Weights of a small multi-label image tagger.
Training: normuon at rate 0.0036, 13700 steps.
Data: trained on photos of plants, animals and fungi (iNaturalist), 155796 training examples, 16.9 epochs.
Rows from block 3 of a small multi-label image tagger, named by matrix and row number. Rows with one number within an expert belong to one neuron, the router's apart. Each number is 200 + 40 x the weight over its row's rms, rounded and kept within 0 to 999. All counts start at 0.
Before each expert's rows are labels from the 100 images, of 14976, where the router gives the expert most weight on average: "responds to" is what is common among them. Only what is clearly more common there than usual is listed. The data: photos of plants, animals and fungi (iNaturalist).
# router: router (model.blocks.3.mlp.router.weight, 4x512, trained with AdamW), inputs 74-147
# up: expert up (model.blocks.3.mlp.up, 4x256x512), inputs 74-147
# down: expert down (model.blocks.3.mlp.down, 4x512x256, transposed), outputs 74-147

# expert 1
responds to: phylum Arthropoda
router.1,291,179,220,189,119,205,152,207,246,118,181,252,239,251,242,197,180,198,194,225,167,271,183,263,201,182,230,220,225,275,242,168,200,129,172,166,190,187,216,153,171,219,244,213,179,211,166,213,195,156,257,202,179,149,131,246,186,187,205,177,218,144,231,127,175,105,246,245,269,139,143,203,232,135
up.0,204,185,176,224,232,200,240,149,185,202,199,267,206,299,173,181,189,184,236,245,277,149,206,223,141,235,157,265,175,206,176,137,218,214,243,239,273,178,201,164,225,231,149,198,206,191,135,216,241,222,192,177,93,263,192,248,276,170,291,212,216,164,167,183,211,218,258,232,175,185,227,207,246,241
down.0,223,185,245,235,219,188,176,167,246,236,267,243,231,270,272,134,159,202,199,220,166,180,169,236,327,107,208,164,178,193,217,228,177,201,153,286,173,197,285,154,223,254,252,195,151,202,199,280,179,291,192,215,199,177,217,118,210,132,191,188,160,146,166,187,174,213,213,195,152,198,180,169,175,149
up.1,277,177,132,291,210,179,198,271,159,220,193,203,271,218,197,241,209,161,128,172,222,181,197,229,139,235,203,136,213,285,176,208,263,159,149,204,189,204,251,204,210,181,214,212,140,229,223,174,114,105,216,158,226,194,189,267,173,213,180,175,154,169,140,216,193,203,162,161,115,233,158,206,254,113
down.1,141,101,134,223,212,177,223,162,217,179,198,135,172,190,198,189,254,235,280,229,187,240,210,241,243,220,177,214,137,217,204,225,185,231,265,190,192,209,167,189,157,207,224,205,181,295,227,274,264,163,228,204,235,230,182,185,252,247,238,187,191,197,202,197,219,213,222,129,229,188,182,158,287,192
up.2,215,181,168,170,192,208,209,126,261,241,183,274,173,222,216,146,165,175,182,240,198,176,173,204,178,185,247,162,275,155,190,208,173,189,248,161,215,268,176,239,226,166,215,186,170,202,287,222,179,256,200,248,145,255,221,184,196,233,209,199,182,210,183,199,195,205,199,144,244,132,225,171,279,161
down.2,210,179,176,237,249,186,229,176,183,244,187,264,162,183,268,276,183,256,176,224,136,202,187,183,193,204,232,196,193,205,271,131,226,211,217,222,159,228,187,209,176,191,121,199,165,203,239,229,176,193,196,202,212,215,245,290,196,205,198,156,167,260,218,173,175,240,125,166,173,231,230,258,183,176
up.3,262,261,223,268,175,228,164,151,184,226,154,188,233,188,234,199,227,225,143,156,269,172,196,167,241,186,214,181,202,227,193,149,163,244,198,218,166,173,196,222,220,183,185,192,232,237,210,231,146,164,158,184,196,184,201,201,228,178,187,199,217,184,227,155,208,195,226,192,208,162,239,178,247,325
down.3,139,199,266,292,236,158,231,199,218,185,174,200,244,239,216,203,259,217,231,236,156,124,213,160,169,226,198,164,175,181,230,124,216,207,132,194,269,170,224,255,233,234,257,168,210,191,203,203,210,164,186,152,170,155,200,166,230,209,216,131,259,129,229,236,188,216,198,129,215,223,149,223,163,186
up.4,176,238,184,163,233,166,276,137,158,239,210,158,202,193,167,231,207,191,221,187,210,230,194,209,220,221,145,192,198,243,199,242,168,190,132,236,187,169,191,181,174,240,215,193,162,175,146,255,175,196,185,230,153,209,198,141,218,182,187,146,178,223,220,240,133,318,168,201,230,176,210,249,233,105
down.4,231,259,279,227,178,243,214,185,176,148,119,270,185,189,101,238,212,262,276,138,169,205,195,196,220,218,182,211,223,229,207,220,211,201,135,235,258,165,203,159,254,147,223,151,162,160,158,150,240,176,278,211,160,212,169,225,171,227,234,174,164,265,251,187,63,163,248,157,216,157,109,179,201,240
up.5,229,127,221,195,179,220,221,200,154,182,195,198,244,229,252,200,155,198,215,200,243,256,164,168,182,183,133,301,285,321,210,140,128,186,178,182,176,114,185,176,210,223,259,242,173,187,187,215,239,168,151,172,263,218,186,265,240,174,194,192,222,246,135,239,194,204,261,174,170,184,167,199,211,179
down.5,159,200,155,201,187,243,190,223,211,275,190,186,158,119,186,199,168,119,171,219,141,207,254,197,202,152,211,190,176,198,149,181,155,283,223,213,202,221,223,206,124,210,102,227,174,172,272,175,183,198,195,229,223,179,189,184,152,194,250,279,185,177,158,133,275,160,154,274,214,164,239,200,228,218
up.6,207,162,216,178,188,176,208,192,200,199,150,221,254,242,186,174,142,179,246,188,193,198,203,155,213,238,198,236,140,178,168,219,211,232,199,236,170,214,152,241,172,161,312,273,233,266,207,167,198,235,237,260,127,161,188,224,182,173,193,157,193,232,242,223,170,244,259,200,201,221,154,228,239,212
down.6,207,151,158,203,266,245,225,249,176,142,166,163,205,325,304,175,159,177,175,226,268,181,189,255,214,149,143,238,207,250,194,210,155,264,222,246,184,193,207,189,304,249,185,256,238,180,219,235,219,225,217,203,144,166,239,226,227,117,208,246,209,275,173,170,221,228,191,231,160,224,179,162,187,182
up.7,202,201,190,209,308,218,214,112,244,248,209,228,136,201,136,205,193,190,227,253,251,189,249,237,199,131,211,163,179,161,206,209,191,192,142,200,181,169,186,190,227,208,170,234,241,210,209,241,203,232,148,218,114,210,174,222,183,221,226,224,156,240,134,260,219,271,254,225,235,303,216,200,210,352
down.7,166,275,210,196,168,254,148,125,182,214,240,205,190,164,135,196,208,211,190,182,96,194,180,191,141,164,162,178,165,169,218,213,178,140,227,233,231,225,227,216,210,309,216,205,145,213,180,208,204,219,165,212,202,173,203,157,192,178,206,228,216,206,171,86,239,203,301,245,197,156,194,179,169,153
up.8,157,254,249,268,162,227,195,207,160,210,212,207,142,206,202,205,241,230,224,223,236,195,216,186,191,157,141,230,184,225,204,200,215,172,277,155,162,174,184,195,179,256,203,184,102,133,185,122,190,188,151,249,215,137,193,206,213,236,142,253,169,138,198,122,215,171,107,160,226,252,212,187,199,194
down.8,205,190,218,131,267,184,228,169,294,168,250,158,221,245,166,160,189,222,251,238,184,232,210,211,208,250,222,213,201,129,191,164,224,200,156,225,210,166,182,167,173,185,254,260,217,197,219,121,137,263,244,238,271,241,144,232,209,307,182,166,227,224,226,239,137,195,239,239,194,262,250,179,209,129
up.9,181,154,158,229,187,226,114,234,164,170,170,261,149,241,221,227,157,222,211,160,204,241,163,271,226,271,155,154,173,158,246,205,173,188,270,216,175,193,222,198,169,181,240,166,271,202,169,215,167,217,241,148,291,131,171,162,206,195,220,187,210,300,190,164,212,225,163,202,236,250,170,142,216,171
down.9,152,171,219,212,175,191,192,220,269,199,153,192,140,257,252,176,212,198,173,209,161,189,226,234,227,205,273,156,209,265,200,172,213,154,229,251,194,244,209,223,204,230,202,158,214,185,288,134,184,258,192,182,231,182,199,208,166,226,191,155,210,214,210,247,240,223,103,184,238,221,218,170,270,285
up.10,200,208,125,253,162,203,211,224,224,158,275,301,221,199,183,219,192,204,298,168,172,215,207,227,242,112,169,179,182,208,153,172,183,213,184,160,188,159,216,193,208,191,188,177,147,191,252,135,267,215,222,158,275,194,167,245,258,236,310,210,194,226,234,178,189,166,189,191,238,206,157,175,239,241
down.10,179,146,191,216,209,163,210,305,235,191,222,191,201,200,204,196,196,202,161,249,177,136,238,153,220,216,224,167,200,190,194,179,184,264,230,202,200,183,230,163,209,144,196,199,225,194,147,230,232,250,188,180,224,178,169,229,256,227,216,165,244,131,189,230,164,196,149,191,203,142,218,214,158,197
up.11,172,196,268,213,271,172,236,162,201,177,173,172,155,219,169,208,221,184,201,208,199,184,238,199,246,255,204,208,186,214,191,174,182,191,257,200,212,217,246,207,206,221,175,177,217,253,205,233,189,176,279,134,235,192,217,201,173,176,157,143,162,213,223,225,178,193,279,195,316,203,212,223,255,217
down.11,194,188,207,218,260,154,185,142,122,228,177,219,213,139,209,246,212,213,231,159,278,144,251,233,177,165,194,233,173,218,198,203,185,211,171,197,177,150,196,240,147,217,278,176,214,194,251,262,217,220,211,183,194,153,216,142,274,243,191,150,218,177,203,152,189,208,174,225,220,179,235,203,229,145
up.12,210,193,159,305,181,198,213,225,228,207,236,200,230,201,166,246,174,208,193,163,205,193,256,145,249,125,198,195,183,233,174,226,187,183,228,220,198,202,196,163,156,267,153,219,186,175,248,190,216,192,210,301,204,242,177,210,142,147,237,266,185,140,173,97,205,229,195,180,169,233,170,182,167,210
down.12,182,181,227,179,226,269,236,200,231,212,174,186,214,188,241,203,197,217,223,172,171,268,217,199,178,264,163,217,228,236,229,249,293,158,210,186,284,244,171,214,171,216,179,243,182,177,191,232,205,186,201,164,182,229,225,101,297,190,178,190,178,249,251,178,197,224,194,218,219,151,201,191,138,193
up.13,234,178,151,234,164,184,232,167,220,177,131,252,274,175,188,140,199,193,205,209,247,247,286,186,172,319,179,252,215,222,209,179,120,199,147,249,169,197,220,184,269,131,214,149,117,200,195,151,124,131,217,173,140,254,184,213,212,218,238,241,220,231,158,219,344,256,170,186,123,231,154,124,166,212
down.13,245,172,168,233,240,231,169,222,178,180,240,187,153,198,201,179,193,143,131,177,234,219,209,160,172,225,159,167,165,258,164,278,171,262,202,259,227,219,135,202,245,310,215,269,221,144,278,170,174,279,243,146,289,145,221,226,217,162,202,179,185,208,284,291,240,214,123,213,191,136,224,165,211,209

# expert 0
responds to: class: Aves; order Accipitriformes; family: Accipitridae
router.0,188,207,177,175,236,162,187,159,147,133,211,236,204,265,215,173,166,186,246,255,153,186,239,155,173,206,168,152,241,197,219,182,204,285,235,195,216,204,244,256,155,257,171,182,196,205,135,205,223,164,233,203,154,277,162,188,171,221,205,242,163,146,186,287,191,224,228,144,278,159,169,145,232,193
up.0,185,221,130,229,138,190,179,161,186,280,164,204,192,161,155,203,229,128,152,253,205,199,209,190,86,262,248,229,193,157,221,214,212,203,170,169,177,300,213,152,216,177,216,189,256,211,181,232,173,177,181,259,164,175,181,251,213,210,201,264,206,133,239,235,175,167,134,163,249,233,168,191,177,192
down.0,164,183,126,139,204,151,187,194,306,184,127,252,211,200,216,235,236,184,235,178,136,137,197,276,213,250,241,168,196,223,156,195,265,235,199,287,204,206,184,232,294,167,239,219,287,150,212,168,224,286,229,178,164,195,201,228,194,168,172,220,260,258,176,133,201,211,136,196,171,172,140,265,157,258
up.1,169,183,258,245,133,194,129,173,184,183,164,201,229,152,208,110,162,215,264,188,180,256,230,137,123,161,224,217,197,146,206,178,201,256,226,186,220,195,232,106,230,292,229,185,137,159,172,225,208,209,216,256,234,198,180,266,178,212,191,225,260,259,195,193,183,184,170,205,225,251,284,251,196,221
down.1,163,183,196,173,215,296,193,156,244,201,213,227,176,199,252,189,219,257,166,315,176,186,150,165,215,204,168,168,154,217,194,200,196,230,258,160,189,158,186,234,175,243,188,196,207,208,226,127,187,198,228,246,215,199,203,147,172,215,189,163,200,240,215,151,228,197,147,238,136,273,225,192,250,215
up.2,201,253,225,278,224,280,182,209,189,199,179,247,196,162,225,184,194,250,213,154,214,209,243,200,283,144,186,203,150,164,174,165,168,193,199,247,162,195,218,94,171,218,169,152,212,185,266,171,170,237,222,259,153,223,214,187,116,193,176,224,200,275,169,225,190,119,193,223,123,210,249,197,143,151
down.2,203,196,204,201,204,139,280,176,251,160,178,212,231,182,221,162,271,218,226,211,211,91,258,212,198,233,146,247,195,297,134,155,200,182,191,254,160,213,125,194,216,201,202,235,207,136,204,193,228,198,265,159,191,200,192,168,175,280,205,233,167,189,187,224,187,235,190,240,235,276,183,234,164,176
up.3,248,264,178,195,182,227,254,244,179,170,202,286,192,120,171,169,122,208,211,215,213,215,157,216,215,175,238,201,194,241,241,152,248,223,289,200,217,192,102,218,165,174,204,186,186,232,181,134,214,214,251,260,247,224,205,269,208,190,246,200,171,192,153,151,237,174,190,225,205,186,221,188,207,216
down.3,204,122,160,210,185,203,212,210,179,238,203,236,228,257,188,199,142,232,156,128,255,172,263,208,189,147,259,161,199,199,127,221,252,211,268,159,119,215,219,258,248,239,218,187,183,176,152,243,245,120,173,231,179,166,201,145,161,104,128,199,176,183,225,180,220,237,238,262,188,197,195,220,256,158
up.4,236,166,183,181,195,130,208,188,169,241,204,157,159,228,238,236,193,183,220,211,179,149,189,166,157,232,201,143,204,212,224,145,129,195,169,230,148,159,255,214,209,173,232,223,248,229,118,166,222,189,193,166,138,223,222,199,233,109,218,173,227,172,185,163,234,113,238,218,206,192,269,285,177,265
down.4,148,306,252,197,145,218,137,184,211,209,225,248,172,191,217,193,198,182,186,265,150,197,334,245,107,195,160,354,246,281,257,265,211,248,167,244,284,205,185,203,105,174,157,226,213,232,178,200,156,214,223,182,172,105,249,244,222,229,177,210,180,259,220,226,184,212,198,201,228,216,202,183,170,209
up.5,175,184,228,223,180,153,227,243,194,191,191,146,229,141,202,141,220,213,216,153,220,252,201,231,217,194,273,224,204,205,228,228,168,211,198,186,75,204,206,190,219,80,244,156,209,132,272,208,168,230,192,205,215,150,223,220,175,234,192,231,222,233,254,168,305,185,280,193,242,244,196,239,179,227
down.5,253,250,213,230,233,195,244,240,199,273,164,168,205,187,320,153,230,145,252,230,212,173,269,170,221,234,156,196,136,196,169,225,183,218,130,179,187,227,228,230,289,298,126,201,194,188,235,161,217,164,278,171,264,192,203,142,219,213,170,177,247,235,175,208,232,163,105,216,204,245,213,212,214,237
up.6,174,230,276,176,230,205,194,211,255,223,253,213,229,277,187,241,192,188,179,225,217,205,288,207,222,117,167,93,228,174,161,231,209,147,128,228,207,189,198,238,224,246,165,118,255,196,184,176,152,227,198,252,158,221,174,206,247,172,145,171,217,198,146,187,191,260,191,241,229,149,232,225,202,167
down.6,211,164,188,168,149,127,165,200,190,162,193,173,173,219,207,204,207,165,195,200,208,153,185,191,178,256,185,212,169,178,223,138,244,182,172,228,203,208,235,168,248,210,147,241,182,143,198,190,279,264,224,236,207,236,184,196,188,218,214,256,180,181,212,233,200,240,167,183,143,113,153,140,261,258
up.7,105,227,142,181,207,196,263,211,192,187,232,232,219,152,165,260,163,234,119,147,223,232,203,214,204,251,214,155,199,206,219,192,227,223,151,244,184,151,204,180,212,252,178,100,279,260,176,219,176,177,194,116,195,155,151,186,287,202,201,168,172,176,165,227,230,267,187,198,290,172,166,146,185,261
down.7,215,152,245,268,211,185,80,179,232,212,164,230,181,195,165,103,173,170,179,192,208,194,209,167,177,180,152,198,255,265,218,250,205,156,259,181,148,139,183,250,192,110,177,213,149,213,144,212,227,100,166,174,172,169,235,207,213,229,111,182,213,184,180,191,256,198,250,215,153,224,208,202,204,199
up.8,259,200,176,241,259,191,189,303,193,183,170,229,222,170,169,171,177,224,258,201,182,240,180,209,202,128,278,192,200,133,217,241,171,236,193,241,191,204,191,218,220,320,217,206,225,182,250,209,255,229,223,146,268,246,217,167,143,248,161,202,223,204,341,191,149,223,209,154,135,239,224,188,204,103
down.8,217,191,173,154,148,229,206,171,285,240,212,276,261,142,209,257,206,202,226,233,189,184,137,152,174,186,186,281,205,203,200,206,251,248,172,204,174,154,179,179,192,194,198,167,190,161,165,132,193,165,191,135,174,221,279,290,192,259,205,178,87,228,168,260,252,227,180,186,269,200,121,177,221,258
up.9,200,218,249,223,142,186,236,154,155,209,195,256,214,220,158,213,203,203,190,200,173,236,212,220,138,186,210,235,153,172,292,246,243,192,231,220,170,216,230,172,241,200,190,229,260,176,232,224,215,220,204,158,125,118,197,195,242,238,230,217,193,214,165,171,231,234,274,193,154,217,166,266,176,173
down.9,204,274,171,172,171,176,162,261,203,239,140,208,213,191,154,116,231,216,222,143,237,209,186,219,216,246,53,201,196,234,196,272,165,222,209,257,191,230,190,188,291,211,188,188,220,144,193,211,202,146,182,166,338,191,229,224,268,134,197,192,129,162,163,218,147,203,222,158,148,128,217,185,174,214
up.10,130,200,148,116,220,207,200,76,260,215,238,102,204,239,220,237,134,223,192,202,189,174,201,208,115,204,175,235,184,230,219,203,122,155,193,200,222,233,274,203,179,214,231,188,176,151,167,221,128,234,169,165,207,241,208,200,232,209,185,145,242,118,237,243,224,177,181,133,197,221,184,144,196,169
down.10,183,186,188,254,207,368,121,190,216,190,218,285,180,169,177,244,251,213,199,114,122,242,194,175,129,223,228,197,187,202,223,196,264,253,251,204,159,172,234,260,207,282,259,117,183,189,193,234,86,210,149,124,249,272,228,154,153,217,108,144,262,302,216,225,163,207,156,159,176,201,192,207,222,189
up.11,191,240,191,174,147,234,156,70,209,228,149,149,148,191,217,122,181,230,228,199,223,210,241,121,256,237,180,201,152,225,252,191,190,195,198,188,276,128,146,142,208,201,232,247,156,178,180,213,149,213,184,143,220,138,221,225,286,243,206,189,203,177,207,187,228,195,146,215,273,249,234,207,157,229
down.11,210,150,173,143,219,239,248,212,209,175,155,229,132,208,230,213,224,193,143,155,218,166,245,247,218,190,207,160,226,259,170,241,182,221,189,207,258,163,143,204,99,260,159,138,264,127,205,237,200,161,164,177,197,182,211,165,257,222,172,283,219,267,229,183,193,236,242,217,185,144,208,144,211,229
up.12,217,189,268,209,156,204,271,214,227,233,131,143,220,214,182,221,233,196,167,265,252,152,193,246,222,126,266,133,205,89,227,183,200,207,210,191,211,155,212,175,193,217,151,250,198,160,226,243,237,207,217,203,198,222,202,202,251,196,173,163,219,155,117,165,221,170,246,234,278,259,201,257,233,233
down.12,155,160,187,204,212,183,134,234,130,218,233,242,212,213,242,186,228,209,167,234,227,183,177,219,181,335,138,272,256,155,183,168,193,214,192,188,167,212,238,211,210,156,169,122,297,260,200,234,156,274,209,136,208,220,300,199,191,174,227,256,248,198,183,242,238,204,230,170,210,155,180,162,207,152
up.13,207,226,209,216,267,217,218,271,185,258,184,253,168,130,169,142,193,146,250,185,226,220,207,211,70,238,215,207,189,313,239,218,357,182,217,263,236,193,181,249,237,171,212,241,226,222,258,184,242,175,202,251,154,156,177,190,164,224,227,234,181,132,172,229,248,219,180,133,136,213,154,223,226,155
down.13,161,175,221,165,205,187,197,212,210,135,224,161,230,219,192,171,147,184,253,228,224,210,259,287,177,194,152,198,168,112,168,203,202,201,221,148,142,173,208,194,201,152,232,139,211,157,226,241,297,228,184,212,216,193,139,176,207,230,155,195,145,193,224,189,154,185,251,190,214,134,208,119,167,146

# expert 2
responds to: kingdom Plantae; phylum Tracheophyta; class Magnoliopsida
router.2,157,241,202,253,287,173,227,248,188,278,222,222,172,139,165,227,195,211,173,166,246,161,204,190,224,171,197,204,249,185,162,277,165,226,235,256,162,234,130,201,207,186,191,230,226,198,257,212,180,218,201,224,194,297,275,230,233,201,189,155,242,210,220,225,193,317,157,206,91,259,180,233,197,233
up.0,259,166,199,222,251,179,164,263,209,199,194,261,158,242,147,227,221,217,192,181,227,201,170,223,170,211,184,180,239,157,174,226,160,198,249,187,210,233,272,221,179,262,180,126,155,113,198,114,197,217,193,149,136,223,200,201,187,272,157,198,248,235,148,206,237,282,148,204,200,195,242,166,232,181
down.0,236,212,240,175,166,230,222,259,149,180,226,178,221,270,198,180,185,200,291,214,151,294,156,194,257,172,126,188,191,168,217,215,265,236,297,123,204,242,196,251,249,182,280,210,243,113,215,223,166,308,223,169,260,251,278,163,135,217,158,230,217,193,224,173,136,139,236,215,216,229,276,184,216,173
up.1,220,161,231,184,257,153,211,173,181,210,222,188,210,198,217,239,196,206,120,180,211,176,186,214,136,240,232,179,235,223,135,142,171,174,235,222,165,231,236,201,199,113,145,209,191,140,208,184,204,169,185,223,143,204,239,275,171,274,194,201,154,219,181,152,202,146,191,182,176,257,187,181,217,304
down.1,168,170,243,174,169,210,350,178,166,201,225,246,256,205,186,211,241,198,219,178,222,182,128,188,186,168,135,257,226,174,228,222,198,217,168,270,233,168,246,203,204,176,270,205,190,134,144,160,246,224,269,187,173,254,178,167,186,187,211,191,253,216,249,227,197,262,159,217,247,175,204,203,207,237
up.2,254,222,251,182,214,230,230,157,167,208,223,241,258,193,189,194,157,164,216,219,156,142,207,119,144,135,178,232,276,141,241,188,176,212,183,177,195,235,210,200,247,278,180,168,186,190,306,237,141,181,192,157,136,214,168,211,156,196,149,209,225,211,189,171,247,216,151,196,144,162,177,241,196,221
down.2,155,228,215,177,248,168,176,195,251,195,207,170,242,210,129,255,148,119,220,282,259,230,209,244,161,266,209,155,222,258,231,215,174,173,239,169,233,241,271,217,192,133,198,215,171,150,208,214,194,174,203,189,207,229,157,143,214,313,185,94,103,223,263,160,305,155,235,168,256,174,159,229,195,141
up.3,193,192,214,266,158,228,157,145,237,167,247,166,248,188,273,212,174,172,132,209,212,207,184,176,188,207,175,219,154,192,210,306,242,206,221,169,171,244,234,129,232,194,212,189,153,246,208,157,185,194,196,169,165,166,167,151,118,203,157,139,201,137,275,204,173,192,218,230,118,208,204,235,166,143
down.3,151,138,145,165,212,191,188,224,206,233,178,135,248,235,238,152,179,240,166,206,169,255,202,157,218,173,210,173,179,231,92,245,190,195,219,221,173,141,296,192,186,196,172,229,153,205,158,212,173,212,249,221,150,236,222,154,243,209,226,216,175,258,279,236,249,216,201,140,197,206,269,268,249,193
up.4,186,162,195,243,88,201,220,217,207,155,215,181,245,254,219,201,211,179,252,234,254,216,184,182,267,199,216,186,142,253,158,167,185,169,186,182,134,200,206,219,246,161,191,198,127,191,116,246,133,139,177,238,209,222,196,196,157,168,157,248,194,201,216,205,209,252,220,200,231,234,224,171,175,211
down.4,204,143,243,180,259,191,186,264,213,157,168,154,168,180,211,284,304,167,167,226,222,155,203,227,249,177,185,226,103,125,229,183,189,211,188,222,178,168,230,203,218,172,196,155,254,189,206,285,164,317,180,142,190,151,150,182,198,228,257,174,237,199,237,224,238,186,178,195,171,194,205,279,217,190
up.5,205,158,238,171,202,227,140,271,201,225,186,245,148,140,238,169,169,198,250,178,187,230,200,204,150,180,204,126,204,252,195,176,222,229,324,226,171,273,173,172,168,187,200,214,95,182,191,146,162,219,215,143,132,180,172,225,192,223,138,201,178,198,180,172,236,212,162,253,145,197,177,182,149,192
down.5,246,193,194,213,251,152,181,140,207,204,97,230,192,200,180,119,211,178,200,216,220,216,231,206,166,265,167,143,211,141,196,172,174,199,171,184,221,227,203,198,242,159,157,193,161,236,187,200,194,206,239,220,248,274,229,197,127,243,194,220,255,177,175,157,239,240,265,183,292,202,257,229,236,217
up.6,161,305,233,215,209,212,218,222,206,203,189,231,232,182,162,249,168,186,214,228,144,221,177,206,266,187,162,193,272,191,204,212,245,168,244,252,213,193,178,159,187,129,201,233,267,168,187,164,232,141,159,211,278,299,183,214,80,239,210,230,195,239,214,226,172,196,220,217,211,130,155,207,228,226
down.6,223,201,279,188,205,179,183,229,180,182,244,252,191,159,83,149,245,139,208,171,230,246,206,234,203,134,213,247,222,218,207,179,238,225,156,198,212,232,203,154,211,237,226,236,269,263,242,251,232,235,216,225,165,220,230,222,188,183,293,187,169,147,194,171,99,200,277,243,233,185,294,229,140,216
up.7,228,211,197,290,170,194,237,181,198,214,176,214,204,238,250,177,209,214,178,238,195,224,211,242,261,170,169,149,155,184,200,174,170,144,176,195,208,251,253,251,198,165,261,220,183,165,177,198,209,142,275,178,216,276,241,167,164,178,111,149,218,168,193,197,201,204,252,248,179,222,245,195,210,253
down.7,197,172,238,161,180,202,185,254,211,238,195,183,239,327,174,238,236,177,224,279,153,118,183,165,165,227,268,201,233,250,146,218,206,248,235,237,270,130,229,174,157,170,231,217,252,181,253,274,224,237,162,245,145,154,208,219,237,228,250,205,189,185,172,212,134,194,224,179,235,254,209,175,155,176
up.8,200,185,213,175,274,205,272,212,211,156,175,214,256,201,214,155,226,222,209,189,196,250,179,181,230,201,140,195,214,181,234,159,142,162,275,210,202,316,248,271,156,253,190,170,153,250,195,160,190,241,162,280,175,205,146,175,243,188,151,226,214,247,284,278,200,160,237,171,156,180,186,252,220,134
down.8,188,181,229,198,182,252,179,219,235,197,242,240,184,183,156,195,164,216,227,180,169,252,252,266,180,204,223,234,163,211,196,152,216,196,202,149,178,204,253,109,214,145,211,163,240,174,220,181,165,201,179,150,181,237,214,224,129,179,167,171,168,192,155,246,174,267,209,161,217,212,199,142,229,253
up.9,180,210,222,182,186,218,237,143,167,178,243,193,165,260,221,194,202,193,221,220,189,168,214,190,232,211,156,205,152,204,145,143,190,212,204,170,188,213,162,125,176,182,188,221,224,201,160,211,289,151,156,248,177,194,211,196,149,227,248,196,147,115,159,189,211,189,201,197,184,226,183,175,224,201
down.9,172,195,214,244,252,188,232,193,198,219,269,223,250,224,212,227,184,230,252,203,197,250,212,221,134,134,185,144,191,169,173,170,223,161,205,197,158,239,211,148,203,145,160,236,194,169,207,194,181,248,246,164,163,281,157,223,228,203,187,252,199,189,161,240,170,239,189,152,174,175,188,252,79,139
up.10,248,204,187,284,123,256,157,239,133,197,239,251,138,227,237,218,159,273,199,150,137,166,244,243,199,226,200,199,214,191,201,295,192,137,269,210,205,196,251,195,183,213,208,230,194,148,235,167,233,198,193,196,264,253,231,264,370,174,266,225,157,202,124,172,308,199,151,164,164,223,171,193,229,173
down.10,202,163,145,104,176,234,185,199,218,192,150,149,174,185,218,163,221,203,138,223,182,199,206,164,219,145,162,150,151,250,199,129,149,228,272,124,171,216,201,198,164,184,218,226,220,256,247,251,208,251,227,259,166,114,203,188,198,220,241,220,207,148,199,236,185,202,209,204,219,144,213,191,228,218
up.11,160,190,137,194,142,228,240,204,119,179,168,193,180,210,191,196,208,211,185,187,207,208,202,130,82,224,215,248,166,214,194,192,206,236,210,244,240,167,230,275,209,227,209,189,166,143,156,115,151,193,177,179,188,223,242,161,165,225,252,198,210,197,217,209,241,240,167,137,222,221,200,217,169,215
down.11,195,209,173,210,159,158,241,178,186,142,225,211,298,230,213,264,214,214,204,247,155,189,227,198,208,246,79,172,194,219,177,155,255,262,213,238,204,184,165,182,205,216,162,163,176,122,266,129,163,125,261,184,196,173,246,207,234,183,197,205,204,206,269,230,168,193,235,217,139,182,234,228,205,255
up.12,179,243,159,257,226,210,224,141,173,158,188,244,163,318,163,273,177,186,182,279,164,224,188,94,302,214,241,260,194,253,220,167,175,214,175,187,224,188,206,144,218,168,161,174,190,182,157,219,217,196,165,223,215,149,190,153,162,157,117,198,164,212,200,192,187,204,195,243,157,77,148,157,210,189
down.12,173,180,166,221,190,189,134,138,127,189,244,103,127,237,169,175,232,216,276,196,177,153,182,259,194,201,220,197,133,158,209,114,194,127,226,138,179,160,217,209,102,171,264,185,235,266,204,168,139,181,182,149,210,194,262,180,175,226,206,219,251,242,166,222,191,182,232,184,203,198,259,209,65,138
up.13,82,137,312,172,145,247,167,148,192,164,148,239,203,171,162,215,181,178,212,204,189,205,174,218,193,213,227,216,190,274,130,206,211,176,115,192,193,254,249,246,216,240,186,198,264,109,144,172,216,177,222,196,211,197,185,287,226,205,236,194,190,273,195,111,200,222,180,225,168,167,205,186,203,229
down.13,178,177,132,213,224,225,129,271,162,229,277,194,282,178,217,194,233,208,151,246,158,212,206,180,213,244,209,259,237,227,232,215,195,268,183,167,207,189,161,251,178,244,181,175,170,199,249,164,195,239,132,186,208,204,224,239,245,188,186,177,204,224,167,265,210,256,181,163,213,121,188,187,195,222